A small self-supervised image encoder, trained from scratch: patch size [2, 2], 28.0 epochs.
Rows from block 7, named by matrix and row number. Rows with one number belong to one neuron. Each number is 500 + 25 x the weight over its row's rms, rounded and kept within 0 to 999. All counts start at 0. Numbers have three digits each. After the name is the row's rms in percent of the matrix's.
# gate: MLP gate (model.blocks.7.mlp.gate.weight, 256x96), inputs 48-95
# fc1: MLP up (model.blocks.7.mlp.fc1.weight, 256x96), inputs 48-95
# fc2: MLP down (model.blocks.7.mlp.fc2.weight, 96x256, transposed), outputs 48-95
gate.21 114:540502511512500473493523518516461500478522496482497492491463549452522482488520519450486548472532499511502498489489491525524539489462471549507522
fc1.21 112:469528467484547518447494504503493517502492487490544487517492525431497560466509491508513497488512511501530519547529477500491521515485538493515507
fc2.21 101:465509470503498479506485479521484498488497485510512519569502498498523496518476490466489494486469484579497528459529488490462491494436505483438531
gate.22 104:495486513487522504494496480512514485516566525531539477508524472477473512532535526492530481498524542501494487507463473457471473487475535545488467
fc1.22 109:499479490487481501474499533488527544448497443494504485488504482486516447524487479520508525511495458500479533492479484523517478486541555495517500
fc2.22 104:533508477490454536476530519494540507478507515504509504521481511523523471443439538490491465525502453542482482485520492514503532490515543489487532
gate.23 095:554480510530505519459455491473517486493506471495548484505522488499499530520539545500500461494465497505498515506497475481504527501489560501473511
fc1.23 089:449475437508491498455496486514495519494473500490550500504516468466499528492490492522493518471500485462514485509503494473506550492490541480467536
fc2.23 097:474498504513483550521503474485505487499474482500531479507509516492534499501483504512516508485532477482483449462531506437502538489484514534509530
gate.24 114:481506550544506508463478499505538526531496516521488501579498465484499512485498452443499475483517499521488469497451496479515477478482480498463538
fc1.24 119:556457509472516518476488462485498502516466504489492442482520474449500502523491457524500492505580504495502501467483509496504509466490541506498495
fc2.24 107:521538515497503490532500482475478494484463528530418538525499503470455489472452515495529467470445512520524485496525511488505512548483502507504471
gate.25 095:461517498469527510530495517506521509504540462518471491538486545501473503491495504521506472457469497483487532465489451543536528526488534501494517
fc1.25 106:461477535489490486457521495496491520534464531512543482533504476461488504504502496467541478494490466499475504475523459538531535549491500498488450
fc2.25 121:487517485509524453475487512482494475511475551491522566506492506474493486444499510491439489515498514483534500500472480499490494471474520518500450
gate.26 101:512510459477453503497500498462469496479493477468480517547460481525471537484459508505466501516524545507514517554525504514543526507483524505490468
fc1.26 094:506457553530541466482512516542541507490526520504502505458513517498507495495476484521515512499480511486516490456482518497486458508504480469470487
fc2.26 091:521542489486488439479513537502515474481499522541479499493534500535506502470484537480501508492558518524505499506552484518521507497493520468504509
gate.27 108:479495513513499501522513518540508467544504535485515507474469476469472491521514466511518483532497526529497516464486492501473494492519509474535476
fc1.27 110:542532488495529500473519493507476538460476516518495501526516487501474513491520521498501500450488466539473448524481517491483557503503503515499518
fc2.27 110:493508485543498500526477483528528560501488486514538526495534487457523541483487535493494487505537507514517504575524560531524524484516556511532465
gate.28 098:511499469500496529507507513481508456504508498482493537547451506478479495504474516476515441507535498483513466501496500459496567499529515479490511
fc1.28 089:544530500516507471501520518502491450483459484500521496452481497516535500514510523516451562490478497503503502511499517548512488513520513520478519
fc2.28 084:487506473498485442488484527502498530493499481491459518476515510552519517510532505519461519502541522512477449475530515478549476483524500490484464
gate.29 099:453451536478491531542488463510498547519499482490528509534516532502516519509515481504483531483502505502502507550473480547433499502469533498464469
fc1.29 095:488446519484503556540496481521452497500474440504480499510537539483470509553527492496485479485532515466522508496515480511451499524505508477547551
fc2.29 085:515503502492498556525495464498495488501502480479470528497551480498508492510494509446436445512503473496475481542467518501536520511512507553517486
gate.30 096:508491532476535525513517521455495505489479465529484487472467549491484517483489498535503520496521514454508520478486514492502468522513523451481503
fc1.30 094:515486457502556473500496509472484525496533503487517534477479506513512518517478504523498474445473542540544497509529501464499492517502521466495504
fc2.30 095:532468497528494515489469498486485521474506504501539488438529502508465518505485485514489513512526507516494496532504510548521565514496502527495469
gate.31 106:460508470519492562491537487505522506491474456493515461500520506506530504471498501528459530508532517489460518492518485519504536533500509489486477
fc1.31 093:505471475493490495482503461473471483487489528494490527496495481474515477505483462540448541508499482545522495498485494481490526525505447523520473
fc2.31 117:469507495511496528490456495479523488516501521487494473487511447512483503493517546518484504482486486484476554487471489461500490499485486464542504
gate.32 095:544485479459515551490512500549503533505473482519502483505465548446500527542509504499536515464465541497481489455547499525508463509530551494549537
fc1.32 100:494561509530518473520521509447487502509563508528505506542523465533499525517500495490495463492533460551493501491469477470425515503432475496478484
fc2.32 120:476499496475521482474499498493498509509518516474478482505498520514461493502489495512475484476474470484493508495521553487476487507491503481481488
gate.33 092:554518499536473520497503500501496501482530453525473483478520548497494510457536512477495503454427493508494485501515519488476533492454495493493497
fc1.33 096:460480528503504490545480523506542490508511482481480498479461495521492498517513492550531515568557496462496470500521512518494483486494523497507475
fc2.33 086:457517557490512464482472529548478452489481515488511477491474511490503514479524503499518503466478496495499475496542511527470479496463495480486541
gate.34 116:475507498535511469501490507507475520498489501451457473449481483528517471530495502544524568523452499520508510494489463509476514456539507497478511
fc1.34 117:494508528468519515498471471495495548477494534528512506494499476497484483504539507502545487499484479524500493465482478473464413524492487508519482
fc2.34 112:540508505505484551463533518507531461524529477512500483466530476526470502497488462480533500510455520533520515490517562469522487507520490471525499
gate.35 096:496511501493524529511564485485546488498537490491468481456444531468497447519494506453536461488495508453467499499512509512493536507485519500493441
fc1.35 100:517497505511491481496499535467480512545532485507508516503546413491515491500525506495504524492501452539507478518493503474473458477468477539475485
fc2.35 098:567467484491512506527470507499457513494493542550510476499507445474539533506462521541510496489495491481484502513520524503503491453532485520468475
gate.36 094:452501514497536471533481499500482498487529451491509526509528487491490511518529475523525503480524475525494476543498499498473495466501527525526529
fc1.36 092:479495478532476474474466489469498542507451491466510487473475547487518482491487528494508495518475491514471445491523486487492512453521467490495448
fc2.36 093:497490519536499527527544475486487481449450469505560490469476467524472510494458516516496506540512516504507460490520502515525524510493521497494501
gate.37 094:543500515514474535478469518519494507499482479497504462503520505478481538484507476433490490531557478486487494468529551486527533494514453507480519
fc1.37 095:503474541489538477505522480498486520494495536471484499499527455517468495487548512504539492541475470542520486535510452518475484482490569494507519
fc2.37 109:475514487514504469510482530479462502487487501492510511503500504512540551464485493486496516497504477464470516509486492499496513475538476516486503
gate.38 101:496507528500518547502461532490486527500492506495502522523470506490460472512464484467438456514549471455483527490492501495488477500484517502498506
fc1.38 097:485457500490518541470478509484529527495523490470509519509481529514494524494483532499456447513542480433460540468499501478500485509504518510524512
fc2.38 117:534477472497487555485501483485507505536482481504502489498496512489461499518514499491455481487520487514529504485500486495480505511491537507509513
gate.39 096:474490482521528510527509512498455487491552498552490484520493470487456487480510481533527492452463487493467515481510517501488488497494515477514470
fc1.39 107:490475540525457514518546500462517540480506480462493454515509484498520491491526480532493506521518520515456473514517484529495515477503464514509512
fc2.39 095:497495511461472478535471508502491503516498516499532504498492470556494499456447527479508472512504531480476471485497513485512522534528550515481542
gate.40 106:512498473540507515473483483473465514489478488497501516532428484467465516495505515489506434502492502487498497509469450507469505469525516495487504
fc1.40 095:511487505523466488449511506456561459515516520516485516492486543537500512505490487510469556452494514472528513521537531500436480498486518521522514
fc2.40 120:494492543490526494503496483503503510492489436491472487463485472517498548469486483494485523479518483513495466505490518503533519487495474514465450
gate.41 103:504549487500519472474521513484522510492499476469496520516542522513522506508487522519512484489527525539472493540520494502519474504504475459492494
fc1.41 111:443485502529501475491455484483496521503490488524508462507475490488500528507515502499473496527496500472523475493497520478484524480522526496503480
fc2.41 093:488506519497475506484494496475454474513501534464490494482481438529510517420496471475467501510482504497450528507514497499507470525500516474521490
gate.42 106:510470522495439501518490536523503510492490483467504492516482529488541440512526533499526495486521451477421482507468515499493495454500466506546522
fc1.42 106:520516492498470519551510476525502500549477483485534491520520549525532534520526456500551509493480494501540563513503496492541507526475489517500488
fc2.42 089:492488533491472518536475503470474483470481499543485520478486511482449486483537454486519476531521489460524491501537506486476536482494472490503487
gate.43 093:461549457499500521524492489467446530527487465501487530516546487498524495465486520488458478509489511528511511538522482524475452494482498501490535
fc1.43 104:565492521486490530531522489513556502501476482459488462496448481466470491478512453497520508496494504477536540499504491509482533549519512506530496
fc2.43 102:519493446495539507478483528557505466524501519520518501478507487519515496511492490504509484524509510508495494487479520515532511518502497484481495
gate.44 091:482520482518484515521529526514457480472480506550491529469484511490545458452497517492511519483473495560503523453533526505509504516509497533543499
fc1.44 086:487504486475558474461488503503514543472493516524525475519509470489457496484510483522520533454502465469518531504529505496481510474471512483440490
fc2.44 090:473480480485487565473484488466460508504484470471478483490481486541495496531511481511540507527508450500493482517488506515529545508531439532517464
gate.45 085:456506511496505464533486495508498473512542473525507546487480494533459479523486493514506533472488510513543530525549501492490499512488568502461501
fc1.45 084:563461501546520523455492503476541533526477487506500490499518501492498512492495510534504463536480484529502457518453488463505473455484480519462509
fc2.45 090:529541538504515476514529498503483470483439513448542471511525463517519527512480510505481500523504481500490461490522520472516496475509518519513551
gate.46 099:510516507471511487491518523452469472535514518595518505527514504486503489516485487512551489483524504500492558467492528519520492523488494461511469
fc1.46 109:506490560484459496486497494489515545507502473514532493478455512486500480507498507470469552479509530463525478471525456534532497503483506526484441
fc2.46 107:483514459519482443469565534476468467501483516512502515521482492491500502467508504496474505506474477521534504506527447543493513516467499479480484
gate.47 079:524528508521503491529506524501484541512480505511490513458516513506507490538550512440472473490483506464519498463497543483533478496473488527454511
fc1.47 085:517499476501497508515524524486503473495472502517511486490493510484489460529554516470486488487506513483517498460517576518572510514522483515470496
fc2.47 084:496470482493506453507499500471480497479525495519443521486491507474497465471524519498536477519481531521478498496458469505488547489506527516488512
gate.48 095:537502457498437488519514502501485514490565532552481491517492584486488510513564506480522510474507526462476539512525540497494478506481489515528501
fc1.48 102:514473470522433498527508493514508478495520497508500522507412539504474474479509537467528514484502488500502540485476523495508512474507505504527457
fc2.48 091:465508531526490479495487492547497468508528511512530532517486495528470501509460438552487539509495489501538477442495483466515517512490489510501479
gate.49 090:500477502474518490429496485493580457516535532478514520540514424499531532500520492506507492502505510480539516466475504445504509516471513494506508
fc1.49 082:488483528507531521445461493467484485500511500520476496429481460478454522510466480512544461474536518518502443499479497489501473483501515476495506
fc2.49 092:499452505513551476511500526511476509514477488513516503495514492483481458518548485529517465466475514472528455484484492536475524550494518484486518
gate.50 095:454526459503500511540504535510518503519505524488504495537499536520532483544507535530526522472548488497492528502502481486541536497512463447470489
fc1.50 107:486456495522517504507495520529506502480520554495500490513460475505474460544518499520544493488542474484508507484480491461506513501512475422503474
fc2.50 103:517490513457554535480490503490503477494495480488494521488526484538514500456477468533484508500502489531516491487497416534508459526494492496498481
gate.51 101:520481462480509508512504515488487496510520489514487554478519492465525485478510501492459525488512529456530528524495490476486486477481468474531480
fc1.51 094:496449535494488532529482514478473528542479503501516508469513503544489534480487531535545476501521491499473549475517567496482486548538488476472486
fc2.51 113:497518528503478503521516502476459442486519541522503510510483509510508488499517511506504477513496499473517476531512487534459501496499506555494481
gate.52 105:531464522476465491519512524497546434542511526465493497524464514501465514529504459508533461477484509522509521526498498523492545539501489433516535
fc1.52 077:489519484540469506522543469465493476526496458515459536503516520518507480483503523494486529481462507533505547509495499534488486526456496498534491
fc2.52 096:509515474519503499476441464506526500498528512519485503514497534551527503510490443500505524496476523493467545495490503459547513489471522527508478
gate.53 101:504511509477483528505529505475487488497519468489536500472483513473476481452484512514517474479491506495468465473523475527518482502518504476502517
fc1.53 103:478488485523516508504543508460526535499493503498517531497501476475508478516509493489528452475475479500511496508480495487518439550492499507501471
fc2.53 088:488503492498491541512494483513473503450512500484512483483516456473523542504482538547487512543520522523498490513516476499512591519470526530508503
gate.54 103:517477494467494498512536531493531481533522489527512436486479539486502531474493490521490505532447438467491509503480428529496472527515501510484518
fc1.54 099:490516497489522518505515517489488522477473455440528507510503495501492522511524529506493488486524542476524492492481530481529532524469509480503474
fc2.54 094:528501510537545475525519489515503501501512515520504516510492503493455486502474512545462485510494535470474500524496518439480552509471491479524470
gate.55 101:512518498501488547499486465509514511467496502492478477517496556471483501488531488434482491469498567491557491508479522492524507506519477506560502
fc1.55 107:520487472490514500532518481494502534451492481503522512479512515491511445512544494501496490541470510467470492473494470466537505502488496506522504
fc2.55 097:505473507508475483533533501493492556468493531521529553531468447477506477465492513467515524517504478472489517491503491497481493504493512500487504
gate.56 098:522483505494518527521518502495534486522472531474522505536525507462527491510511515508519550492498496544507495458505465480484530500469453490434538
fc1.56 103:490502519490506465492499516487467482504509502492536447464528523531507505477526532477488476494475476514452511529468518501483449500505495438508514
fc2.56 125:494489504518484444485503501528502481462500474517491485497497487504494494462511475460512479518474501498515511514508640497505491526475518472490489
gate.57 097:487540470481522494449516493436481482460486516483501467487447546489509517493517501498464523482493512520510482519528518524444509479465500489480485
fc1.57 098:528551502535499480496483498445522486508500503482495515466472536505508532524434457542472518501496503461505510532494488536492509484472516492498497
fc2.57 088:547492527507482527456448491508529529486483506516441489516518496480456480514461509463493503482512507515497471511526517548460471497481497552500525
gate.58 093:495515516471493479493484472478531488515528507527466463464459565499474521499507537522461496477511512486488559529495484474474512513523508519474475
fc1.58 111:506530470509532489445512492469497493513478512525470493468472517454489538512478498530496534488514548496540513518553528505505493506517534517508530
fc2.58 111:482496533468471551484498489507495510494535493468485512514531480487456501505529482498494488491489541520480525510483492562489541534484471532493508
gate.59 099:527498523514506490477489460486478529476481541505531499530487486540503459501541494477526463497487508486501533476490547466475445474533507527543515
fc1.59 104:517476513471465484471488514503513477506534468506491472482465518498513502459474468537471522518501498515510509505524448524515518548524513482492532
fc2.59 101:501517509482476465458537524450498501522477522516483487463473521554489473460519492506512491518467512500491486447518526504462474521525494493480511
gate.60 106:527495548478507485499524535483488516491496558558510526526458521500478475500533488518504488480503514544501461444476492475527485477508479517518519
fc1.60 113:475514496481517514518490524525503491469522543481477530519509511466483495501491538482540485535507486527521521523478497519487470539494502512496521
fc2.60 097:492508489495514524557473495538465519484498514484496516504510512463482488490499542462497468485495527491507534538487504476510495502477536502526487
gate.61 095:473499495506486480498516520476515519546489495507458561473519504505502454482530519523527531473466520523450492526481506514509485495539517503519479
fc1.61 103:498474494523516506504521515512495515566459520471477511505475521515476505487486490510528513521464481541466479498508479506543499516515514503542491
fc2.61 102:507469490491535522543474495495531505520503507526501507549491472495452486482466502522489489510474522508491510479516500487500521528526477506521502
gate.62 089:523457500482506530440520492496467495477506489501498486509499500508493517504471468514502499485475441515508516498429477494483555528478431467492498
fc1.62 092:506523451497484476518503527479522525496469489515480508492560484538487470519540511514498505470510543474506502536563521496481444503540480461518484
fc2.62 088:548500478460504466501511530475531541507471494505471495474520535543483490526489499487486511527513537504528501501468481475532486506541476490530470
gate.63 101:491485472528509532482494533511486489481523517456486527476473499462486475460468543511522475493499524536461512505477493497466484460468533482540515
fc1.63 099:506487469490516505466509534499496471445567478502488513505518509467489484446516533509513509494472495516458515478499513526472482493426542458501490
fc2.63 116:489480487504470491502532497513511464534542504527477486481524486508494492482463487481499506502459498538518510497489471477515503481504501516543501
gate.64 105:474510503454523468496527520496484479495504516496521484476465503524504492488504465510468502495536493529509466533549471518500469514492536511544471
fc1.64 101:492529497507501476467509502531479500511483547471489498522561523468523486512528528478540469520496462478494475519523505472509489484505499502463501
fc2.64 088:498501517533474521509494481509449516491499484472536518485526457506466486489458501520538480545505516501549476494529464513561493513537552517517555
gate.65 085:515508503528513474525458486502504450503479493538464498480498523567512484500482529526534504494489484494466507503485524570476513491520493525485471
fc1.65 086:540489481530483492530558517496511558490484472501492534527490511470496495496483523484491475483532511503504504507475490456476490470496452505510514
fc2.65 077:511485531496465502488516492504505484515493509502456497469508534477539501529472523448489488473492505495522522544482485510480508478488503507512477
gate.66 119:460486463535525500474517491477477532488477473500487450529500479482515503482472521510478524471501515499472486485498495540507512524486493500509506
fc1.66 106:474480475493490499508497480469506485478518496464499438465484489525535485519516456466487542525516503509492527508478534537513490515473452534520492
fc2.66 106:503467497511472527489486488469507517486506473525517499487514478490500496546508524499484482492530447533536509525478506530445494481507483494499503
gate.67 106:527500491490483510530520515497516520460522534525465494492529545526489467542502512533479537461502515498502506496481480520473531446505431451463522
fc1.67 107:493471488513517501451492517469487546493481512499543472491450527500504519489474506500494524559520501516552513488422510477507505488524497428488480
fc2.67 105:508504495526493549505489507504454472452504494483474508486508440500503471518465500534491479518469495536511507464498478500505491512516501495533466
gate.68 100:487507509478499462494492529448497476535499491502499522489525497451538533516564505490537529503531529526541518475524530495558520514515539466510507
fc1.68 098:489501495531528482539477495526535462506459513523534515495463505474489516535500526497469508500475542503481501467512521487523477528517520448540461
fc2.68 097:514502519504500576471446484464522487477504529474481483505526517508508516493465494498427516494469495476495521511506529475502511495491507511533505
gate.69 096:478499505511479504444522471510519540479498476480484476531482506535511475478485477456484504511495484481501507477518516499514485494549518475572440
fc1.69 085:484531536471480509517550502515504521493473497478483485506529501546552433487461487496520497555498502520495488522521468494515487522511502525529470
fc2.69 095:472512547522502492490502488498524507480496492538519497503510514516478535517532453532524533477487482510526509489475480497484496494559466470475428
gate.70 105:495506510525549483488540470477542484504506505522491519496513480537482520530480527506516536476463492521553508481526518509530512534489500505467505
fc1.70 101:478500563484475525503476489496507492465529499512510495508491464507518510485522545506570519490528488477499517496507514469510486459476522509511510
fc2.70 094:533505496460521465486474490466519535514520471455502507486466521530503512486493492490490470526441509483477561538494469463537492501494498488526509
gate.71 104:505547472482481493522513558483463476471491495495486530458452530525495508488499472485482492486520526523514505487497522482493497518485526434539514
fc1.71 098:506505486470485488447500489476493474481441528522487483514467512501476491505503471494505526453511493542507497475498474476460521525490509445529515
fc2.71 085:480487525494455503467492506523531514521473503485520463487493486538481501480530487462461525506498485506465456567476487489504475523478539529508497
gate.72 098:476552528522515482492496477539525499500517505492473493480479503522465493519480501514550509470468487544498465468512555505449528468502500487483525
fc1.72 094:500482511486498528553516499457494545508499500528504482497504474432480473500507513514459507521469505466500546504514492483551485503512499467463505
fc2.72 103:485494450482523480514503500489492495490483519516516501539482527501497467530497482521462488533542527495501527496491529477517458518501492481499509
gate.73 095:454484466497486541463487528505498480516515477477529493529490464503502494512500542499465513505529480507448479481474447519517492479469468489497477
fc1.73 083:488501489494528531517513519501458505496563464483486502508505503504507499475484519480488510517485470494488521508463466523541481481453480524482473
fc2.73 079:501487513492501509507527498493528555502522483519465508527475481506529413467475513500491513455461490514485514496503463499507485489492517530504501
gate.74 116:498511504466514513484503503495507522526547485498491474461538485511517458492520484496529523540514502494523505529496485498470473511459531500525542
fc1.74 112:522477515480501507521554513493513518533521477495516495427511516540503511467539477457484503512497513501522485526507504533464514461526562499496520
fc2.74 095:480484507483502509489518518467511520538506485512554460554500468550495567488485486520476523540511508493469475521539482490475497505495480495488534
gate.75 088:581480475493531490458527505496500489466523512502543475511472464479468484481510461486486488506490527503494465464510479534463496466490507492493494
fc1.75 096:451471513530489490499463521503499520495520503549466507495539508506476473474505491509496465471508504529509473499473506500453498555462509513488510
fc2.75 107:516535494528509489468504526510545510548540512501529498530506525532512492509518475474496530484524476493499488468491491479582495515497487473506517
gate.76 102:460483470484492567496445544516491530500512508494461527526489530490559474482498485473555494475481498505487507526476512501455500513532522506480513
fc1.76 104:465470492492527566490465533502511525475542509477456527527469492462545484477504461479532505481496490488493499502506529506479511503496506479537478
fc2.76 161:528511515492523567497508487496508490501504498496492513523481479483504493495504487501517507493500513489505480487485499492504514512485515506499510
gate.77 105:509474475485541487477504512490519446493492521480470493477497531558573518502502511512504473482505568502471442498506534479514545467513513498492484
fc1.77 105:460451505535529513518500519527506511519514534487517483494506512513467458460457543484544478515479490495493502499502503567505495499500448513482470
fc2.77 100:450501482542483484503499481483483493480524528514529482495523516455548486503543502505534506459488437517493527494488475513511490512532492484494475
gate.78 107:532512470492477497513486533518477491514445425491556452486501467512512496510525515474480470528488484490452487491512472513504514496511510489532504
fc1.78 116:491502492530458467480485487520491499519468457527568473519463520514541499470469504477485505528459497516545511510497490522522513506486491487493477
fc2.78 090:566492507538448491527495494463474537503469491473511499514488526513494470550520502509498502485503482486441477535519472488488496472488491537494482
gate.79 096:512520541508544480460455495475530535538456520528468508489442480483529516436473501510507488515524525508498433504486501528521525478504486517479471
fc1.79 093:455502461502481488508505494540538526477514480499512496517497561464476500495511513490522499537476493491543501507521527507490474536495485474463472
fc2.79 101:497504509481506435454514484492494489509527527490531490529515517502502508490478546469491491544502563502526512495520486514505499434491524468517571
gate.80 089:506506524519480490508472472508516502496512515516551524471494500514592477447526481511457494525517510501537474542505518477482492482515482509504458
fc1.80 100:483514530494500495463522516494522495425535480475455500518472508507410514507499475495526503504494473544487525442519492520490522528489504487455520
fc2.80 095:503507496507498492524495532489429477511557529497493530507460462525494503435492510530526493514501513495486486505469533478503446537507495520476541
gate.81 108:548494458464531518540494433485466497497512535473491491476510519513511468490482507532533449501496488504436517519503511527495518500489460525471495
fc1.81 097:547497494473527454546506540518512524533482460498528472534538489501514458502468526473524513500465510512483509562496441493506507512487482517511519
fc2.81 103:504546515498534470499502489492470507510487508459507477464485502519516559495499465473476542534476552536520498491529514477515459471528510500491447
gate.82 104:529482500552533479481495474506551509506476492450529521520514497533497513481494480503506509499519497488532466488498492537562484466421555487506466
fc1.82 105:440500495471493490541505502483536549490513501461481477510476523559533497469526475510529521518478534491470488483554531505521489519481546482513497
fc2.82 105:461473546492504446454526510483494473481503522519510501479487510532501506541494492514497527474475514502512563505471465504512500525526529485545516
gate.83 105:507468475522495527483475490529503490523505499496497486489512507542493500511509531504506503522470473469521544518476486528492472513475494514478543
fc1.83 101:478488463470531479525436515528494504511502478492484487510513505516517463536500539533494484510462494453506556512516507500459474484461506494483529
fc2.83 102:538517488527524486519548468505473490521484504533466517480496509537495498489493515519479473509528478471542492494502450511510473527487490493510504
gate.84 105:484530464481515516526450507496487503513496493549509503483467518509530525466525499481481529533506519519495447515467465481500489452504517479524519
fc1.84 101:514481519502467485516519485490514503516490470521459490506533481504514532479491528518504486493511450502460477508502524512480489534489471471490509
fc2.84 103:488534512522468465521464477509486468474527493490470532486487475500517539478541483511478533501471501484534491517488511491504478548512561489523520
gate.85 110:474525489546473496496481486546500473481534438528557505476556496521532510473496541514517531510471511553500496475568513504497493537462531516509484
fc1.85 103:464504483523521478481530481443488495496480528530515513458486487507487480520468524506465510456493516501420494499508501477510494496545505520535445
fc2.85 103:476509500493479563488474480531507487516499493508528485524504492478480505474552594471492521515494514505545500494498512538459477523494501503522545
gate.86 104:494490536474469572474517482521505492538521492424482463519491535460497536478516443515522473497503489539496501473466497531528526517464511515517514
fc1.86 111:507550527470514471534523483491534493557480481505503538443513483500561519477452535492459534488473544495463477454528512499505461514482530514489458
fc2.86 100:487493507495550464495451491510509499519460490512482474459545493519481478524498442492476556526518523476518465473466510492507502491521511531476486
gate.87 095:501524492522493477519535514520493485492480521524529558516439524518471505510507521490466535516522486520501478462503491487473477470547510513489532
fc1.87 105:513493523495540529485520474525517490503510526489505505506512486455446510531482537531521452453502517474496499531493500446465516557515459486525503
fc2.87 090:489503509484515489537515491509483502503489473486569519509461470541479495486526495538528499556513526522466464505500462522547466557490532494497522
gate.88 105:508515511508525510520503481458535530529474486529490531463489512494500530500482507507466474505497525460510516547486486490520487538518522513484519
fc1.88 115:525535500484544459525489472483504458501499533518458462511529501508491529500477496518506518493460512502512501489573472497491531434541486485488526
fc2.88 098:545477511481493477487439490502503492480536513524459460474544533529439512503485452476497472485498520495478509509523487510512418505533468513512493
gate.89 097:484501497507469504554478540503493500506471514538502508508547481495447459493502488542519456459518478514497494505545481503509512520518494509532537
fc1.89 091:502504478515492509462462510517490482518483497495498479543485494491525430497477465525475513510501499480513518521486477477510488457511511502538508
fc2.89 101:490525498574514494550511495521501493532495520498524517489502454516524541502510473515532552478472484492495534514498489507468450543515485500515534
gate.90 106:499527519490495501551543479518511502490531527486511509488486536488501529481478496509534527483504496518508499508531474500541481514512484506537526
fc1.90 107:472507499484488494467522506512489502494475482471493510550489492500477478483527485543501486504548542549460482540520470486516514525484525470473521
fc2.90 105:473470485467533486483479505479489526471448497503501509525479550457485449553468515433521506468502488487544524522483478533509473479476463532522504
gate.91 097:503543432508462518548503491483482546501484531467523466479536508528553508506466479515512499513486522535498481454507526523511485512515494499492498
fc1.91 095:488541466513442514499454532495493503463511504456532474463519456549543515459514504502479499515466489526478488536539504489491463515509535479490496
fc2.91 107:476516474487496539511482486493506458484482513532517482520501495457520496499512498522526491504480500487475539519496466498515501489505499463462493
gate.92 107:523509508472487514537540481542498509479506521456511496536544470523518496504529489513483498464483501482480544467472541443467536506503509515471482
fc1.92 105:494500524482490474524496526468538531496526508464494492455461504503530491537570537537520496469481519495464463473506489542476497478488501507466456
fc2.92 094:456514536455502498494538509504474477512464549489513483477474501533542454505493503469521527516467529488469528509473527519500461508479475496473512
gate.93 096:479529513464526495528498491482523497501530477523502486520518518477536470507512501490497481459538470492519491538567462515526519476513508486509506
fc1.93 096:526495486522501517498486490523496481510560484503481539480476457494505474468508504510522514560464486479492497511429452516547479547482457491481469
fc2.93 089:474496530510535458520529486499494492465477506507537532496494505525508493513464548512501521540551502502482495469485491445468499478484509500503493
gate.94 112:512490514522499496463532475499513479516540537503491471490516446479500495498457445482525510487470495518465493497481565574500493496504503464478544
fc1.94 105:503523526482508529501498544493507495460517491527519470543500461466485476478497469492479523485486516519435535503531491484506507489500493533523532
fc2.94 106:495518516494514512498494467496526521509511508494505535463484481474497486480483506479480542497475496504453523544488485501486524513490535486511504
gate.95 093:444497548485503489510500503534456483501504510523468478527529467507480497493469500490516496523473495498492487490511488538529458508541484525484514
fc1.95 091:503514479481494494510458508431500490456484507483494524482479537529459519516533507471471519469487506524485547528478521495469481485499515479463482
fc2.95 089:492501481521544497486517483460496518500486491493458505478487560536502505491505543526471472501507469528478538492589480470521489483453482531479491
gate.96 101:521497514502461486522436501490491514437512502542501438502521480518526550520525552489492502479488491464515523505492527499473512467494468468480501
fc1.96 119:494532483495525497466537498511485514566483493506544521477501513482482480502474418492470490495491524554467486505522498517502454514497510433497509
fc2.96 081:480514481525510472468531497481485485473529517485498547557467516416525506541498524510504507518464559506444499534522497473531477480507499502485523
gate.97 114:505521488488531512483509480532487489514481473516549476459516492503519492492490506486484484495485488476482513528463502514502492501515534447522529
fc1.97 103:509488475480581516523531514520530520457509530483488509527460489511519497491492459536473470491547548494525484463476506487507501472485497503476510
fc2.97 096:488470463484529523456529509499515511509510494483456512500492489513460487482480510497479480467470511511540466560513489525482478541480478503497496
gate.98 101:516491484554529523452487435498479487527527518492504472494487500509469509526437490512465524507520528535458488522481500490502530515474505463467462
fc1.98 103:550478527507517488475480549486500505483478493488463548505499468478487530483487478502515485455489544484478488509471448447520499482527542489500536
fc2.98 109:534494500509506546525537499506501562487496507453522516509508493478488521473507468491494502530497514507488476521514496518501523472488489497490541
gate.99 113:497499528483503501516494492509488421526534493496496501500453528510482537503558521463483501485502570517497466533507475461493513493508475527502494
fc1.99 107:529462514508469493500488471532500560496464502534545498493484518490527477474545492463474538497480437483482496478505541503522485486526518469506491
fc2.99 106:506513495549519511509514533530482481503493482501531526521495485524512509470449457504445509525494489511520487482519510511494509507501509549500535
gate.100 103:485491524497508525532530497519497502449496456496447495544498473531521455515506512546492502465480491510489524517535517473484499527496495516514541
fc1.100 110:518497519520511540492517487494504542502454479509510500497494496496511491510502515481502494527508488485499483463473533565495487506482453460498547
fc2.100 099:519515523509482494488496512490504432511485510508475528498498451475502572483477490498507501519479543515511499510517464484486538487490525478490451
gate.101 092:500518494521462499481516499518541521476493484462540529535477522513541507511515467501493483527512567516471492544493491540486492477445533488490447
fc1.101 099:476467507459478445514495478517502519483522569506486478475509500479476534487528486507517523468469464481545494486467512506521488476511502463470491
fc2.101 093:477508507510520447487486507499484494514511517459538536530456475516522503471477511471482504540535515493469507459487527487510443527491532537520533
gate.102 104:474509435544503488506485525539495522461497553505520521472476507528508450533504522452473506496472491509479526463479488515505469538485503527463489
fc1.102 102:488559485493468518488493477484529457497516508456480522524474523491479571508491512459491532504462501513493468488480497521498495515491527484484494
fc2.102 095:468498474522451522546477517521484447481455517521487486512537492502460551494529517523494523496510457489488494490447582517514488525487528496486501
gate.103 095:530508501515503508542487496492536518530498494447534499495505479503572503536532516483485473497473480491485521472515533483480521523534522554440505
fc1.103 096:532504474527473557500485516542530507499528526493547521494459521512504481491521481498459521520485522510500509488465438493501533469517469456499483
fc2.103 125:496483497486505573498500519485481501506508512498514519501495523508517496530509497506510511497504499486501503512510329497520495489547487511491498